Weights of a small segmentation model.
Model: 1.78M parameters, 48-pixel images, norm batchnorm.
Data: trained on aerial photos of the United States (SatlasPretrain), 101725 training examples, 50.3 epochs.
Rows from block 2, named by matrix and row number. Each number is 128 + 24 x the weight over its row's rms, rounded and kept within 0 to 255. All counts start at 0. Numbers have three digits each. After the name is the row's rms in percent of the matrix's.
# conv: 3x3 conv (model.enc.2.0.conv.weight, 96x96x3x3), inputs 72-83, a 3x3 kernel for each
conv.0 101:127156113166162121152124117114113126121129130076096130106140179158098140133104166144140137140133109146105159115147100114169136094125137145156105119101114125113131161141109172148102114105089112138113159157126095105137160129103087142119092178099151154144165124130107134153149154129137141123097143159114089095141152107171111141
conv.1 100:212108120142065146135147123182130138146134089165145048112136131145132146085077133114133111128109152089124122142071115149119146133159112131102138074105135105137210149101130127154146119134108132144119121101136156115127132126147148096101156120160134138124132155145142155144156124144120118155106117179110136122134132119128097077
conv.2 101:133158105125148126125115131110143114105139129129149142158111115146176097136103122114100134157153112162136084160089092144113172093111107104151132142104126106118147113120136152138115120132175130119144095120131088159105115137128102130101130121152102133135118120127143115150165149163128139111124126099124123138129100142135093158
conv.3 102:114134170149141116145105061100090117107120152170115084175157144090164192112125132180134084139151132153138136083135125126140090153159098128139173045145152113139152118126159092095144115131138136135111083134159090138111126145165111080079165143141089118149095153098131127153117133109108152164132087148148138131116144151142108142
conv.4 102:089131109158114126140143119139143180152114137122103166150156159090100172123100098116148098168132165099145122145153138128111132076131151114180112146164113131155169144131148124175157082097146163133125141124108105150104085118089136167103120087158150103091100138138100146144089157126125123118141113156123121152134138105151130099
conv.5 104:108111150126153111107132125143150122120141134129098149187105115133145119139111134127102145124078126107131153099072137147072169165123146132134162138105106114145132148173084148097124130136133177099127094108120121139117117102132119118150118116141112106188158085155137094115159110120134134163122140139156138105166089156147083113
conv.6 098:168128148121174175136138102127094151077099127129119114131186148107105182122121145137153126132109139103151168149156083121118136107104120148146173114140110157083086140170098178113122084128110146159148110121154142088097133169143114087138131082127092136118181185117114143128181130123155105110117121142149121153131126140146130138
conv.7 102:151095147122117125140138165073149173124122130120123154122144110151110110128111133117134120103120125145146108138070117140109110132190077138142135084093145105131161134129078095178136140116105140132123086102166119118149160130145147170109155118121133127126140122108113124143118119110149101137121117121121110135134140152110124141
conv.8 093:122179099137105109130102087101076130132105136125100137120119159132152093128105068101121142163123167083137127148134139098122150116128153134145099136122148155104121116158114185113129147117138167140143122148084135115106112095128143153116096120138118124120123154101120114122123128111101101084126135081125085155144121118121150110
conv.9 102:144167095111115165116132180101113127131095136131105135117132127108096104151088153113071149112110115106114131128127163163147111160121125108155138157174132161075093143121110135134150135138096100119123175125082140132088117118114114139108126149130123158116111080148111159111114177165151134087146138142107118152092144086132114121
conv.10 096:096143135142134089161123128121105102138104127140130187162168165119141114155110110111149121142145102131149140080115119177132145104114123120149151127133125129114130097128150162137140133075152152161147137085144138091101085154097121133133177146080175087145099115121118123084109138128101134142120163111148105111122108123107138132
conv.11 099:125152133165136111139094112135102126132132154116128117132166131117126152134127130123115140121085133104142174121150113096115174092108134115129095125145085113165099115146150124121145117138146135128135126120107161138128110134128138071085157127178167114134086111141143142103145139136136126130141144109152121114145077126082134099
conv.12 106:144108133075155096114118136158124138166129161127120132107159114129129130141112174085137134131146159140126085122137155147134128139123125076143127124130121155131112111111168137123101128143122164114118160154118099128142122119137180087128122139171134103141127135124126126138197130155134146129131168152146133100129110098132102152
conv.13 100:152158162117125097130141101144125138111106140143164098132114146115140115100145102167145102137149108161100088115135141124127100145111147136124177105128131127131117145140135144142095151147139164106111150109104086130068103143121143092108162143132126085113188105113079164131103108160129139087125168145160146109122085127129097142
conv.14 101:125139111101121123131120136137138141116104133111153118166149103109130135110124141110107139128142130171135134127142112119122147126121155119112126147087147117137146112171156091118153130094119101127096124138140097134141138116166123128139144056097123136147147129118134070110113082140124101165141134132139158120139145125100119117
conv.15 104:113129115139089132135121177135126161131146141145122087134143082106113145131145111079167133177119081104109147150138134106134112117181126147114135161145132144078165157135131132148118102129117112137111146127122118131169150130142170146145126123121117132106122128108192120152127145149087113132113104128098172132098129110149080147
conv.16 098:110116079140123087137177103138134136125122155134125129143111136171108108137099145129156109140107137111160113114123118134151119153144075160140157128142141177082121126100098107110105130124117119154125133120137090102116091150116145129090102128145131148119152074121166143098170151105092115142130094103141123137128157114125135138
conv.17 097:159150181089127126139117152087104129124139125137161143176097123147163150154082111129092086136132133130143125165111158155145126182093082125159073138164094149151156110157120147088131121142145173155115121126114163076108098109120165128128113113139146169151178128110112127134105116124132109131148100117084110146143140087149192154
conv.18 105:137150164164121081107152112142151174161066096110146095110115116122152110173097135119160117173131124104130158110149124120111144151118170113132132139115155158148159127118151125120113088129116090111104172132155129103099140140153105115096118116125154127141136085143155141125128099120113107137137158121092164149152127134121112104
conv.19 099:157114111138149141179171148095114080104125139169122160104114119118148148128146124101163124110132061129160084135145135161167130096108133133108117137151122126098077141116120165123120138087124114113154099121146112095120141116107122082131157110132095159132121161171135108114124114114143115111111134142139129157113109094133114126
conv.20 099:136141141112142126130098120137126147117118123114154116096151137132095140120117130136149132121102042117042144117155121132124126119079112157108165121167133110129105145166148160091146110104146107097133105115121090168108138099150180149142124129160127156079146161148127111118122111125096125140132154142105071106135108131154140105
conv.21 104:096107146131128142164119117101135130119136155118165184158044084128100090137142037158143137148143095169151128132085136138111139163138131125124165138115067111170110140099112106137118132076124171121139153144119129114082121148101135111135138129164162111155142110120148126085101085128124129086139147119159171161134113129081126153
conv.22 103:133117146113142117119173116127128115092161072135171122160141137179123172124140162117118098098123077133153162107117088143113136145117113135093085097120135148126192168179071103135116144105128180126135118119102126156113136138151120124132105168133147145165124115150125114113172131102117113128170142121128111162129144084127155100
conv.23 100:139148122131150156111182110146143147075142123129145130132119131104107126122134146113155121133136149125143106152148139164062122124108144113131106158122161142106164133143115152118124102119124152147127087048113137142109105108118136070118151144105121150122135103142126157116097131105105085127127118182122129124142121163114131093
conv.24 098:107128158117133127126141127144116123144087115160131128129131107108108130129099157176103124131166099163134122136145089122106128135109152124117110183143106137092149130125110126117140169096156101122115148104109157126158119102155143130128163112117106045094114113127181188111146101137116157175141141065127144142122111157140129134
conv.25 098:109124131108156138120128147090137149139125111150121107106111096122135169121091146145103099153119148130135092129111135134111067114120135091104143141101084156129158163135100127107092193104110152094114132118147134110139147144112136107155129115122093098168119158121100158104117085114184102091096154129134120096101176116119099107
conv.26 096:090163123195153112141072167149135106091167155137142135116145146131152117168125104121105128133123139166176115114165149142184101125096123132109138150113127114106140142143144165102119145086148129135140124112117141116074151099130147171095118098137143076145113129171140117147113120155132114109132059158124148119140144132126136078
conv.27 104:155133083114115118119164135135121121131122148153122088108106133155122124133101148127132167139126133140133107135128096162140154149169132141130132119175140132097139133087153145132191166139103103137112147097093138157121127168134141142084166100130108130156126120088147126133124129128134062130130142114122112056154132142160122107
conv.28 091:141161130109050124067140133120147131099116144124121096121114131141084082115199126147144115137129145110126094138150098110119121089152115127105158099105152112139135146120095108102107120123142119130087088158147109160093149140116118130168140113153172147115127105168142095125107138177119151184153154140122126120098107126142103148
conv.29 098:150119105130147094116133127087129158141138151128113141160127150138094123135110123153113135131130120120069122113106150106097104108132124108068192108149145137106097086119132109133162124124158089146147129140146116119176127136128145119189153085078129102102125085114117112141094121112124109124139087128148119119117132131133133117
conv.30 099:142173069125109115118160124109100146147158125095144116081155081194127144104137138162130089145118119145137155098152118130099157117131132108145114102114101166148160120128114144169126157128124169125100135098139151142120137118147076100139117116106147091166127151118145099168097134100128107154106103165150138100124108159151146101
conv.31 101:121100129136141113117115108134123097084144128139144136094149103120097126132162144123106120124161113139101150142132147161120153067118063110097162140123193148104128079112135134194158140156095117141153136175106155130098110110136141122102107156144129175136152172101113123147092130148107122127162150119147107145127109064123152128
conv.32 099:152109100149134112114116104101179078119134149161119078133088153142080123168148134146110166127126171117120114140147134158142137122126169111114093124124112138105133114081144118209107105096094147111121130095135131122134123117128100137123148127106147113149125175094099115173082097133119106145158114145157165137146131092110116153
conv.33 098:145119103141125101129138110112173130112144123130119129131141103102112149143128130121112128167121108130136117096081088120159171095107130133152096128119126095120098140131124140133058160123117109116128095134146091156095125134120119097128067144141137156115098097157169130102155107125114149107147150132082140172109129107177115113
conv.34 095:142130129137094135135123155120117150082139159120111145142111113144150130181084130122166131146074097134110147112097150119119117128143127137125151141113154163120111163134154162104098116155071119106165102108103122120102161119103128125085121117176117139137122097127126125139152149148160118146140133137144089138156101097142113141
conv.35 102:100122136080178136121113107128131138123143146126139156182146146109157085101121095136117100177111081120145105157129140120115111163097105167151144109039120130169175134134121151161155148155129149111135102128080121138106129120107115148152180081119142114151153102117130118130104119141120134134141113151109135139121145055129150153
conv.36 097:149133127138142122122112103113116167168132132084158081146146074142125105090119139128147096124138111151117092162103104126130137104157140134144109144089119182104094147135124164146145149144155124123154159112095141103114145068110163091121154125114129148133118113150140119132109121151084139166092104158101146149132127157154108119
conv.37 104:154151124151141116126109126134114117112119117133138115143173125080122123128136142097086132131104119130136099128144107113130132111133165113147138169222098135093125162132163124111134125138135109159142097161136094140126109090086164167144177119116117127131075150126152139116133121141098077118132147119149195098123144105068117089
conv.38 090:107102174114136118107134120114130104132115130151145173087099108120114133115088109133118116109099126153093114107103100114164084121123116146122145170148161126167114124130125114118108150107145107146127107122120153141103096152149133136113154174120104098136112148104116100163142125134141108115149061109153126138101157114112146123
conv.39 092:138123136093161104116137118131181114120108124080141135115154150127112123146147113167158102143117114151140117121143127103089135108152114099103108116140125133119112089138157146164134092164150116156140101114132138124153134122082112115083107119124127121158161119161108125115118104129138143122117157181155155097143114114118136104
conv.40 099:126117146132086111162183132155146145120078129132110179123141154111099121138116096133143121174164074133121122141142129118194104123166149124091170198105110099125131143128123101134104211145126142149088113117139092107153104139117142100104113121128108098122099123152116152172152105135142125117142103083115147154120132119106113149
conv.41 099:147129175152105105106088151131139131133134148098097087158159130123115154150101113099080172147156153124127183105134129116105141145132147115135153148146119126153153160140128138090122119093144122127124157137130156130083122091095111165129136112124180105115119123098152173130160147151121120127116118112118097107090151138139095114
conv.42 103:120125159153138091107144096103176140108128126102089139104110095152158102105178112120117106152099159139178105102107112108156122107127155134119110137126151094138104084092147177152127161125120116153109085118123124132129111143174145111139136110121107116128104139122122109135126147123111127148107083141125124114159160141125102143
conv.43 097:140123137117151123114127071109116100115139136143154150076112130081124144130144136119082120161125115136114120116147085132120104117157133118162070154118097107135139117151092112141129062100130122124103131097101171136171170139100117072102118170125113159124165118128114148129135132125151126112118128126116117119116131135108120128
conv.44 099:141126137148136138066167136132091081141131124123109122118116116125120164124150128098138119126164091133141126084116089152125119133180112147098135172152115141143125121169189145088143134099114114119165141091163114138130133114172121104154145174155097099158156087109145138129153110155192136127142092114171128106131119115150173130
conv.45 093:117141142136138141115154149121124109149129164155152163128093131137074133129110110155138114153125161153166096118122111106111063152093089127117120156143110124156111125135143175143108118127104098101140086087097113119143130100119145079131115121122166117072099161159151131141146160136148130134107106140079130089122099147128123104
conv.46 104:110137136160124142131152143146113160158130107123126105094122121141141115080134165099125119144115136078109148127129160109097119103144147133122142155101147095118136158084127160153127116097136119102158144091106119144141107117145130133136130097132168087202166091180107141074112138127115188131102085154088084187134131141126100124
conv.47 097:105102110131058096118082133121168160112127158122117095118153116140159148172100142129086117115117151138155120115138154146101115171138114133152168119114109158124134142129107128097063155069139143104106101098110095093120118133055147130093164141167147117146120126124115137171163095186104134096114120130161130109133137110098141113
conv.48 099:114131110147133142110131161137120156116147125136159123120129188134102130161114084125084110146107110143131129130128122153125153113115100118145169149126115164112143171102194135106099148105101150103129141111150123126107140128115104108078173116166168133146116085143096142143175130093159146122150137108158144143095112076140132124
conv.49 102:149118095121136140128148125160175144129107102126096117173110142106117131132085150105118155137124141121126128123118101129157111129124119124122162118132120132162129176125125140113098144123129107120089139132143140124183109113168152106178070146137147145176111181123143132115138151138098112141138159118086092124159100148155158134
conv.50 099:107118085101068156139201132088126137165119111124127164119115117143092137154118131085136124112156095143143088134142135137089165145113149132110145164116139122147110138122116138154148131102141087122069167152123098106140160096090143141133122125122080153132147127169134104147124119111110117098151080137152104123151128136113117129
conv.51 104:141123167159132112082117120129159119140135111128113172113124135123136132129176110134119149118107139115124133152128149103132107141072124142097149095152112117127122101099128119134138148102107168135171123138123130089103129081086124147121130137120106171174130131137127150125120122122132146091117135142109106139145146151121155119
conv.52 103:119109188143097131166111106128084140129126145140108144170120143155173115183095139130095138110153125123142137117119097104128125107134102122129150144125166089141086119135116116153153117168143129127127111120175127163120117137129149101138166115106105177146131095098173150125116157123152103116121121086149124108109120125147177150
conv.53 104:120141100082128136174132130112106121150100145113134123112154104152139134116154126112157078175166105148180113118190094157139139152129099148107136142169127113142153135109098133111093141123153132084138107117118166132141101127132121132135099163175182104099100120126134144102161131142094131155139133120103138121143184125127121101
conv.54 103:145123111114130113088152142166142150114152140158085140154091157155160154116128067109116113143112146119153076090119121131139121135152160147118131111171084102117132161135169088120139145140138109163120126150139162115123131133160132123146128120081121164092118115152173085117154091108114118154113123139157088090139147153127141167
conv.55 096:080123089143163110132127103138140150118094123128124127131115123122155134088149151152104137156123083143165141103137122116111130115158099124182147116107120153123114098111154089083081095139135147134147120123130111169144080140151140146154109108167056139126131149127149189151164147112139109088149108080164100143086126138125117124
conv.56 096:116116134151088118071089091116139141125120145124122158137185150126116163150119173088118153123131104113148106163103141128096141130112117110099149134121102104109155115119128106135152169118135155150097125109100088107133128092131136101145145159117116145159116125144127116156153102114127106138175108119107141146071120104146059088
conv.57 105:183105143124143108124125131149079138102093152132114121155117091103101139128108081101128090115124116170097148142110134129118117114146166131124175068163150106129170136086140112119144127136163132120105146135081136085103117156129130139157088164142127176118080099142135147139127094128078135152168159139153094146135102129174114089
conv.58 104:123116144158097120139179087146115194166120117096136122155107123124134125144093143135131110132132160132137116158101134127149089120108129103111092109167166145105131123097114174145108128133149146134134121135132120085144124090132155125112142193103137096136161120118122151129135152098107163158128096089102118102111101099128143087
conv.59 098:140133121170108106129109178143134160152135177078128141094138131109166121138127114141089127132120126111090103114131164089149169135098129101112143136150085133127155114089137085100149119166115152113121122120107161137114145145142127121109122145103088133139114122107194121086157123141115131148140163131099086128093116142155133143
conv.60 104:145096132110120145095132164118085098095144173140149145122141087097171144121140144140127122104123113152124083134134144138111107114111108121118134143125088098154155108134132143124139081144105167158097169124135133107220095082128129073166130129146139158129151082096134107131156149129112122118145119147084131110114116154132129128
conv.61 102:174150114126076152102161135144128117141153121120116146097129140095126122152151106100115128113138137116163142126127124134159179116126105139169156111101134143091128164108154123109122123142139159097129157143125077130151168161141118123115099085150121158140126096146072126114096136169176093136150122123132148117121145124109125160
conv.62 098:088097093092161179119127114109115140182132088136083127123132140070142145114156147122137134124101155169104139109122109096104130097132150102096151082155133130122095154116097104147138145105129133099114148110112112134121129150144126113105122150121103178107103133126160107148142103129142106140138121117122113148126079155193088130
conv.63 104:088133119111153139170114114115090149131146132134132141074134126108127164130153139135150139120119138119132141149127124120117115124168145109133095146144125138149109086179117110122156154105132128126151127147099148088131094169134115153083160121140126097120160131131136084143145128146140089106105113146145150104132121145106138132
conv.64 100:057109112136114136171183072124105096101134155149158120146122125104122140157125123088144124195141104090123058137144129139116141147152157139153130084106125111144130130140115174137112145130139140173080160141159177122143134133143103120094122098122138122143133093139099133112126116100145111105122124143128160150126145143130083113
conv.65 101:155134105157130154157129125121147144163110129080107160113079146156112147139142107144104138135157131144082133163153130122111147135132113148136120130118152121143127115108118114103102122119123146104176083129123136168142086107122145117192123130112093147175098110110120154142153112139118113178124169113147125113123099118136136132
conv.66 101:113115134112107144144121168156081096108172096174159132138119110183125128179164138121102136128103107110131105111098115155145173130127125158146126146144128108097131136146109150102139132129098120091138146106134182140082146118099087167070135141147156089140148153116145074148148067136142115138119147123096080143132131119151107105
conv.67 104:079125092175147174116103128093155131143106141141146103146146168130136178116113109167130152138118144108111099146146139129095158080118108120115087172145125136100161109135135137101144131142141140072116078146096183123165125156163139162143107162152123118158133105157099161121138115162141121065125111184113130148132127094155116135
conv.68 104:114140135150120094096128111163138137102116179112138132157143143165142091115111077113143078127136116145128054105137092144141102118117112150139118067140148149136112136107132138167108145139123118094144134136096138092118110106145145119123106140151124137106094145149147152126131101170113141126145116116094139115122151121151118117
conv.69 105:104115143114128145096088177145095132142159131136086116166096130131146111047118140144148123115118149129134091092185112123105139111136136129126093114149098103151147118125170076158147072119165129134094103113150114124135134133112093143125143143117147097064122167089121142125097144117108115140138112135134138088157154157151110141
conv.70 099:110127145119144129130130074126160143129135134150120145145138161116162128119115143128152152128087140121158122114117140115179099105077076142114133113116137116149131129143138129107122120125108141150157137142111104122163153140127119114146148114140119139142137090168146058115132153151146113149091129123143113120100120099141139090
conv.71 101:165146110181122132157099139175138136109120160116133126129107118155132092117081105103087147142092141179117150156142141122104096155137199115165105139140143153089124113140158131135127135166154100092111078142139140123115143096138098144111132082127095134115098181115100109104143130129135084099096131120130158103111108149112131122
conv.72 095:136132107151101135138108161105154116083074164110087149137106115094115146160113105097142103141109120126145160145125095125155185141117122097093123125145131104134120170132141118136147111145144097153131151129129130146116103115126129166112124112127169134129119129166144106134112167150154123128092130135098110123171131113124151120
conv.73 101:110154097138106121122152130129125157156120199093119103150109169114108099149150127135103124122136150132152156115109147110134114144103118109100119133156166135140070101102070163133117111105141174138128113111072126162105115139080122107157157094128124176151142139160113120173178164130078162156155138144167134132115167106119155104
conv.74 097:120104123122129147101108117097142128112112108129163137134117089155137186131070125168133116116097080150151100153175109141097114136108174123172171119116133150124154128096169120142151118113090130111146142173081096094059130112134119145112114109119135116119097173173076095130117156133120134124114119140136114114112152131152110129
conv.75 109:134140101135140140130103115105122155121127156143128112115134119146094127088106106132116085147141142109133140163120142106094128163123130132153176121142122160086143138113081089144111126162117160124121154105159080111096159119096140140160147099092124120149139135134096117146130139149098121136121092155155119109118128119148147124
conv.76 104:139123137064154119133108142130109144135139099130119112123148137137122086126114151170148093102109172125161171116157138143153112157072154100129107114124121068143159164153118086110168120160121124123120103128152134098133083123126139171140158101163133109146161132152137142136139153100144073143126134128103148132127123134120125084
conv.77 096:153129099136149104105129157113129125161150138169140184171136124116141085073128088143135155126118144161111107117109122176143109139112102129135123132107087117124169123140138102106138148081118151144138169082124137119126137147127145102137123117115147121152152146114131138116150108140149107140101138144138121129146148102129097090
conv.78 101:112139168132153140210070120145150111153145145123128100106143162181133121138127123146120185110192142139072135140142111152081127117093114106114142127113135129158136203125150117100127117110122094157137128102088161120121098127103149115128154111118160129156106126165145144118131118143082158132156148160127108109139140105098117145
conv.79 100:113142090108115145117124128145121156151118108120121152127126152120141070133165153148118120133094125141132136118162131126140142089089094117158089125147143099146118125105156163133142095109153136150147148147135101100121094136139121150140114107122087112144120149122106133123078129161102153152141135167133160138133121104143117140
conv.80 104:100131087092096107141165112109127145124157149137115103091128144146112094093151119127136170124173118123164125102118128150135126087141173133110084122154154124143146160115103166119120101125122151080142144143095142143131152061098117132147115168132143143146141214099145144154147118111144132109092143143139108116136133140118142147
conv.81 098:082120159124166168137138128129169130128124085121106121119140114085099102130154108086115149166130136134153126127126132126073131136142127138104119158098155088105121135117163156148144118134173174123117140108143119108107138130112072133116119114135111138101134116119159122099115149127139110137139132109123083122184142115128112065
conv.82 101:162101149102128128124135141115127088137097166115117133098124165074147124138136139144119123140140168110136101158105120103105130174115167128088135186132156136145111152124149144175077153156121153117147160127151087090098085127138089147132192110156080178104149102130131120117132120142121110116151160132165109097164077124144133119
conv.83 086:129133133168146139102107101165126127129160147115102127129090160122148133103093158144108114074162158148139129159118135117132128130130130107098143121146133126083092082115131122101142110130132131133145174137122117130149159157137122090101129118144158158177102092134092109103126159112086138151186135146132058143113108128147135130
conv.84 097:177139124114138113150091080121131113120087162144129131127123175112096124104133130132136126113095144100130114132179106169070160114121131150069120123172114150119147144120066124102149123133158147128123112174158146105077120120104095135130141135119121117126098080109071097146133134160123103135079124123136164112159121132131098129
conv.85 096:148151131119099109099122117139126105102134158189147119112164129136106146107084136151159175131116123118115168130160098123129102103152144170133123147125118113100159181160140105131130147102107131155114151130107111097162118162105174130126138161117168094142144151146125093122141096099104147097102157123124120109112111120122115173
conv.86 098:094075139115156097136121177125075134112125130096144135120108129154085130106102142142122133162100131120121186131115144167127125153140132137104117127079148124223155098095127126142131158130126148119145113098123144136109105109079172096141129195115133110122123057131122146159135129095118101134115175116098122170123146141123128102
conv.87 101:142176150109138144128124160136096105119128132082100085129126121140162124082136127113146131132103103114093118120157149103125097120125113124132127145104121160138116114132144129145137091122167132132145152102072116152121136124121155091071124148122144142111152131130130091158135123159127139102149108116137150097126180104128157119
conv.88 099:120172093115134165110129131188131132092117120096110138106175100120137130135160122149125080117101109129141176115113114120133098149140088155137133124120090160150158138116145136124130150125140169094112118106082152089147102102163171130146111152147119111145094119167173108148141147112150124143062107115145133102182091177123123168
conv.89 102:134138158127110162082102138160137103142129121147147153111137148120119176166102117141131161122135173109103136126135092156144111146110104141155143146121117118099134105104131162106108131152148113127118116132162139082169146115142164106116104078134160123108102165170110093114098172135119148108112104095116132097139119145164105145
conv.90 100:155109151113105127076153133138100124200103172108132126134111139115091181066127153134157123125129137122102084104166155131140106109097164092119159143096150163131123174140130109130128147132086120108120088141149129118112148154129100128127135124158129087157172116113107113131150134111086075144119173129133103127117159116119122172
conv.91 100:100169098139129153095095090144166175113120131094154172173165134142096080123113102140136115171118110087117121146094112145105120156133121142109116138100115122139161127152139133099155118110095053104148142114094151161120123148137091095136165123146110134129092135149136116119140104118132146103165160106133177145081099168090137136
conv.92 102:116132155136128142118125095123142113121108099110130121136149122117103128111095112116137110132175115139157097132125103070149108110133153090139132129155130126111137098173131145117130158106124113105127119158159131128126107137145121131151132150098139123117152108091151154168129104114112110125114136114116112124145157184143092148
conv.93 100:111119089109122124169115127102149094141137115156113064126088107152148172148163108126117114090163090142172122103170084078122140112104133139141164155120105156152148104141138147127083120137102115126120137113171139156120132153097142129126149170151148115179119142117171124072151134139119135141133125124106143165115131139118138121
conv.94 098:145114174090116142097161110128120143118161142116142098103142098131141128124129096112153134105135154122131100128129072079157046108157125137157096097107158089129117100128177136161137135111155162150120087141118134110175106140154124164099120131124124094191156151099147143112116069159140128113106127128159162091155120080110100107
conv.95 104:145137179145167147123110164112156125185112114153117138135123135167143133129125110164124159108142147164112120130108120116116160102108136177109099131137097149146174123093125124141093134143149117106099109155101134151157144133149148122114134136122115170095120091154108107140115157125121160162145137149139099135116101142140130147