A small segmentation model, trained from scratch.
Training: soap at rate 0.0038, 40000 steps, batches of 128.
Rows from block 3, named by matrix and row number. Each number is 128 + 24 x the weight over the matrix's rms, rounded and kept within 0 to 255. All counts start at 0. Numbers have three digits each.
# conv: 3x3 conv (model.mid.0.conv.weight, 96x96x3x3), inputs 32-63, a 3x3 kernel for each
conv.10:114134128117142143156143156135111116120137091115150113118109109130123114119147109125129145101121101138131141123107131106128086104092144134087098135122140129105125133122146110095132156124158119106114126121146113131123118135119128107200151097133124131124092112134176126136135158118073116164132109094151127113130077155149147079095133161097181097144118126120143135152143131114154105129151159101116111151162141120118129145091130130098145114105092153107150149087169105121132086142130140132149127118121116118170141130084119112152096158118136119134103129154126119106121128104104112123150162132179145134144147077155116151105146109144144141105163139103127132149142118135163121096129074134106154132095150146133119142108136074126118140159138081134120145100147091122122176159110140125118124127111140145148124131130155110101128106124145121091149170112142111132150109129114131147
conv.11:062157119126185085132140151130100122133130157120130111135130087116123167127141105114132140117161110097144115140115141094165136138108110116113133096105133147101117111158168123144130100121152141085134118144122108149138151139138098128126125130138132186131118129164136113095154129151135111141139158093108085124125111176146163130132138123139095128127118098122142114106142138156155083139145129110111113145117103136159106130142158145104081114108123138170107125123112144132085140086161129109099120102152142142093119137145147126130162110149143154126138147119124096125116099113134170119137091106138136112154133124139121121153132111125174115108083124111106164154124131141130119122093139127123131124114144148144132128125101119114142136092151137160114152174183116113114127158059129084114159151164141147157104136172136120117137142128148129150137117065142118107146112116135182114
conv.12:064123128118182085089105149097203126124122113133105127078150143162133123117166090168151102135130100146107124132155074139135135111156084162163096160102116140157107082146139136162120130129169140121189149104103104149142082130116118124180114119104070151089140127123107090142112117183152151073103164111160060169109140163149124106154139106165135125120081171161120203129122151121170118098086165141076115080104155102145091158129108124097113103128172139130180106141132121045189139145109138132109174146134117101122194139140143115142109089130124140125110152137151120158117142096166176120160094111139176108086123129100175103114136114118139120161142130111123142120166112136094125113110101127131128100137148101141119075186176101104139118161080141165138140089130098134075132120117125079153151133162120112159132153143073075092147102113119128079110166107136127083130134176169115110
conv.13:152121119113133143141087133098128165185138133090122140114119117107072166123135136103117157125138144127104119117106106140142198127127148114166160094113086113103131124090151146143173111149111158132096166110139128115148131153106116108111132159146148162159144100161120138141139120081125160128120116173153158140127101123109131166091136062113172140145130129135076147124119104132083127112132177128155149135116137088136105125130145088127156129118091127130204117103156086119115095121090162121162112148157106089114130112122187096178140104160135111144113098118115100094123082116136114183116077092140130118120139157105112115173169083108137117134150130126205138150147081134086122163146118119191104152149114162127141171077160110119138160164151181129108137109152177131147132126145168133095101126130139120141121149111117131131107096101125109098087112144133133153143135153147151165
conv.14:157143093129116163132124151114169092117144139089094118169113115137141127108097118156125114132133128149134102124157115071104117152158102125104153141149143144160138117103130115185084115177156117143144122104120128167191175116112147127110137163099104096151161160160137113128127095119126154141092136138136150142103173083133134216129099156153112145124171145130141126105123153138156137152112116116170176148109128113118129110131105063122086122107106137121095134129113130121144168141096148151119120153104126088149128152155133144120132130155136134083150119132118089091091127125117117106143123120137111169096159114126131136137103169110097100129139131119143151099130141125156140144127139153109127129183103142114141097151123143111149135092129133127129127124168103158136167114165138150065125095110134138136133164099130122150145164135128156130089102110140144153113123176114126110
conv.15:166092117136164120132133130088196071112136134142146135144094085136150124108132116144129127096117133176115142106123145096132143120154135101138172115112155133116125123111146127103097091123143128143114128144144166083097124144109107122158119086094153117151112124109136121126123133145135137153098139134116121118138101119130105154085161100129100133141168124129072091131157170115127117124122114101131117122136125070147096139130133147152133154160095081120114148116118108125139098128131142123135110127131144129091158121162096119112142149137124118144140123131123112130129118146139114153151143146093120089119160144101097125118110110126109144138115135131103117103116143134155133139155131123133136109121097135161121146090131125124149182118141136134126103139154150123138146100148146121130110145130175093079124151146158115147143096156122129097120167128138102114106131144113143119
conv.16:140145112148153070117149118127148150153130149149118087110134132125153113095114123128138121131152150157158114111138150156132127158135145121144100065097139160128094139093095136134132120178131081114143170134100118111126107144121131109171141125146159148147116095113142135152130110172131133113116125126092147109097128134142156106152087144158080147157155144136089113141151169123112106144132080088141103144120148105153140150146130109144090133114162146138072097163166140112129123123123115147164154106106107124153128111175145140142099141116123123131167111109161100185134106167164156138156093152100153089109105148112143109144131096121119083135118131142140153103139117156086150090107147090154099174119126141175144114091144111144158122110149120119118124085132138112152100128129128131164113097131181083163094146121136152129104119127140123110126122143132142158117104133130084112
conv.17:081115137148147153106129135119116114162128094164122103126130103123115155097116119086131120151123120154125125173100136108143153122132129126121149146093106105117116118152159147134106141136106100121141151123103118076108152089149119118125128135115108136079132124129124111111147085142167137104115126128150119117154134057075099140099165107146120146160115126102118125147105147128151135123115132134145140157117132141169143138148127183132147139113166123133144175123144134108108154114138107124135129144111097112091118110129105123123130119120106105160153166108134103160129157166131132128132117112131135159122108144098142118197134107171142087109123099105133139085136136117136118110141112186120154134126092137120124156089121151169144131138153131116141183132119103135153096148117141115139150173133103108153132116130136094131124147089088138146115114118131139125143119092115095151
conv.18:123140140152144094093141125129150129053133121107120123110111120131158144141128145130104135142140142109120131091125124086142124118104152141137123126127158113153110110121116161085134130129111108122119107136116113138134096121110133136116147130141085114117131119112171163112112138100116118152128122127164120096127159170107102133120156122112128141167114099114108119151105142182128136109162120082151113129165113133079123131120126133103131113082127125100136176161111123142161119122124163152146146135138150122149082150139185117132115131107111164090136174134118093104117117114104164125137112115082133158143121129100099137194099122176135146072114113196142125148168110164131145168119111122111152130161112128083128156101178088113100145109120136083142162159153100096127135129129124106130201106090074137120119143089158119129116121169139146114095121112118084133149179082100116125
conv.19:140149117134115150137126066095118125138134101109168132130107116139130136137079116137160118120123116135148149088130119132148159119155098103150134134135117115139171142148118128126100089097136144122151113127105141124147122122134122101135106140167111165112139134144099148115130116132140084152149145147130131116103160121095139140094153134115111115100099118139124096105167114157102127169115119150138098159127109090137140103113096091141134122133133134141132087152130121110142125108093120106130097136138123126158146121120152097191118114139088176139141142097114178142132086145143117126120123160155119083140122151130112151113134169121115123121140105125153154116091161120126147106142123144109111114098124123155151147123116133150154088114137112077107109130135151146112110111127106145158118114141156122125124146103103162098071130143121155135124153120136150112126132136136146130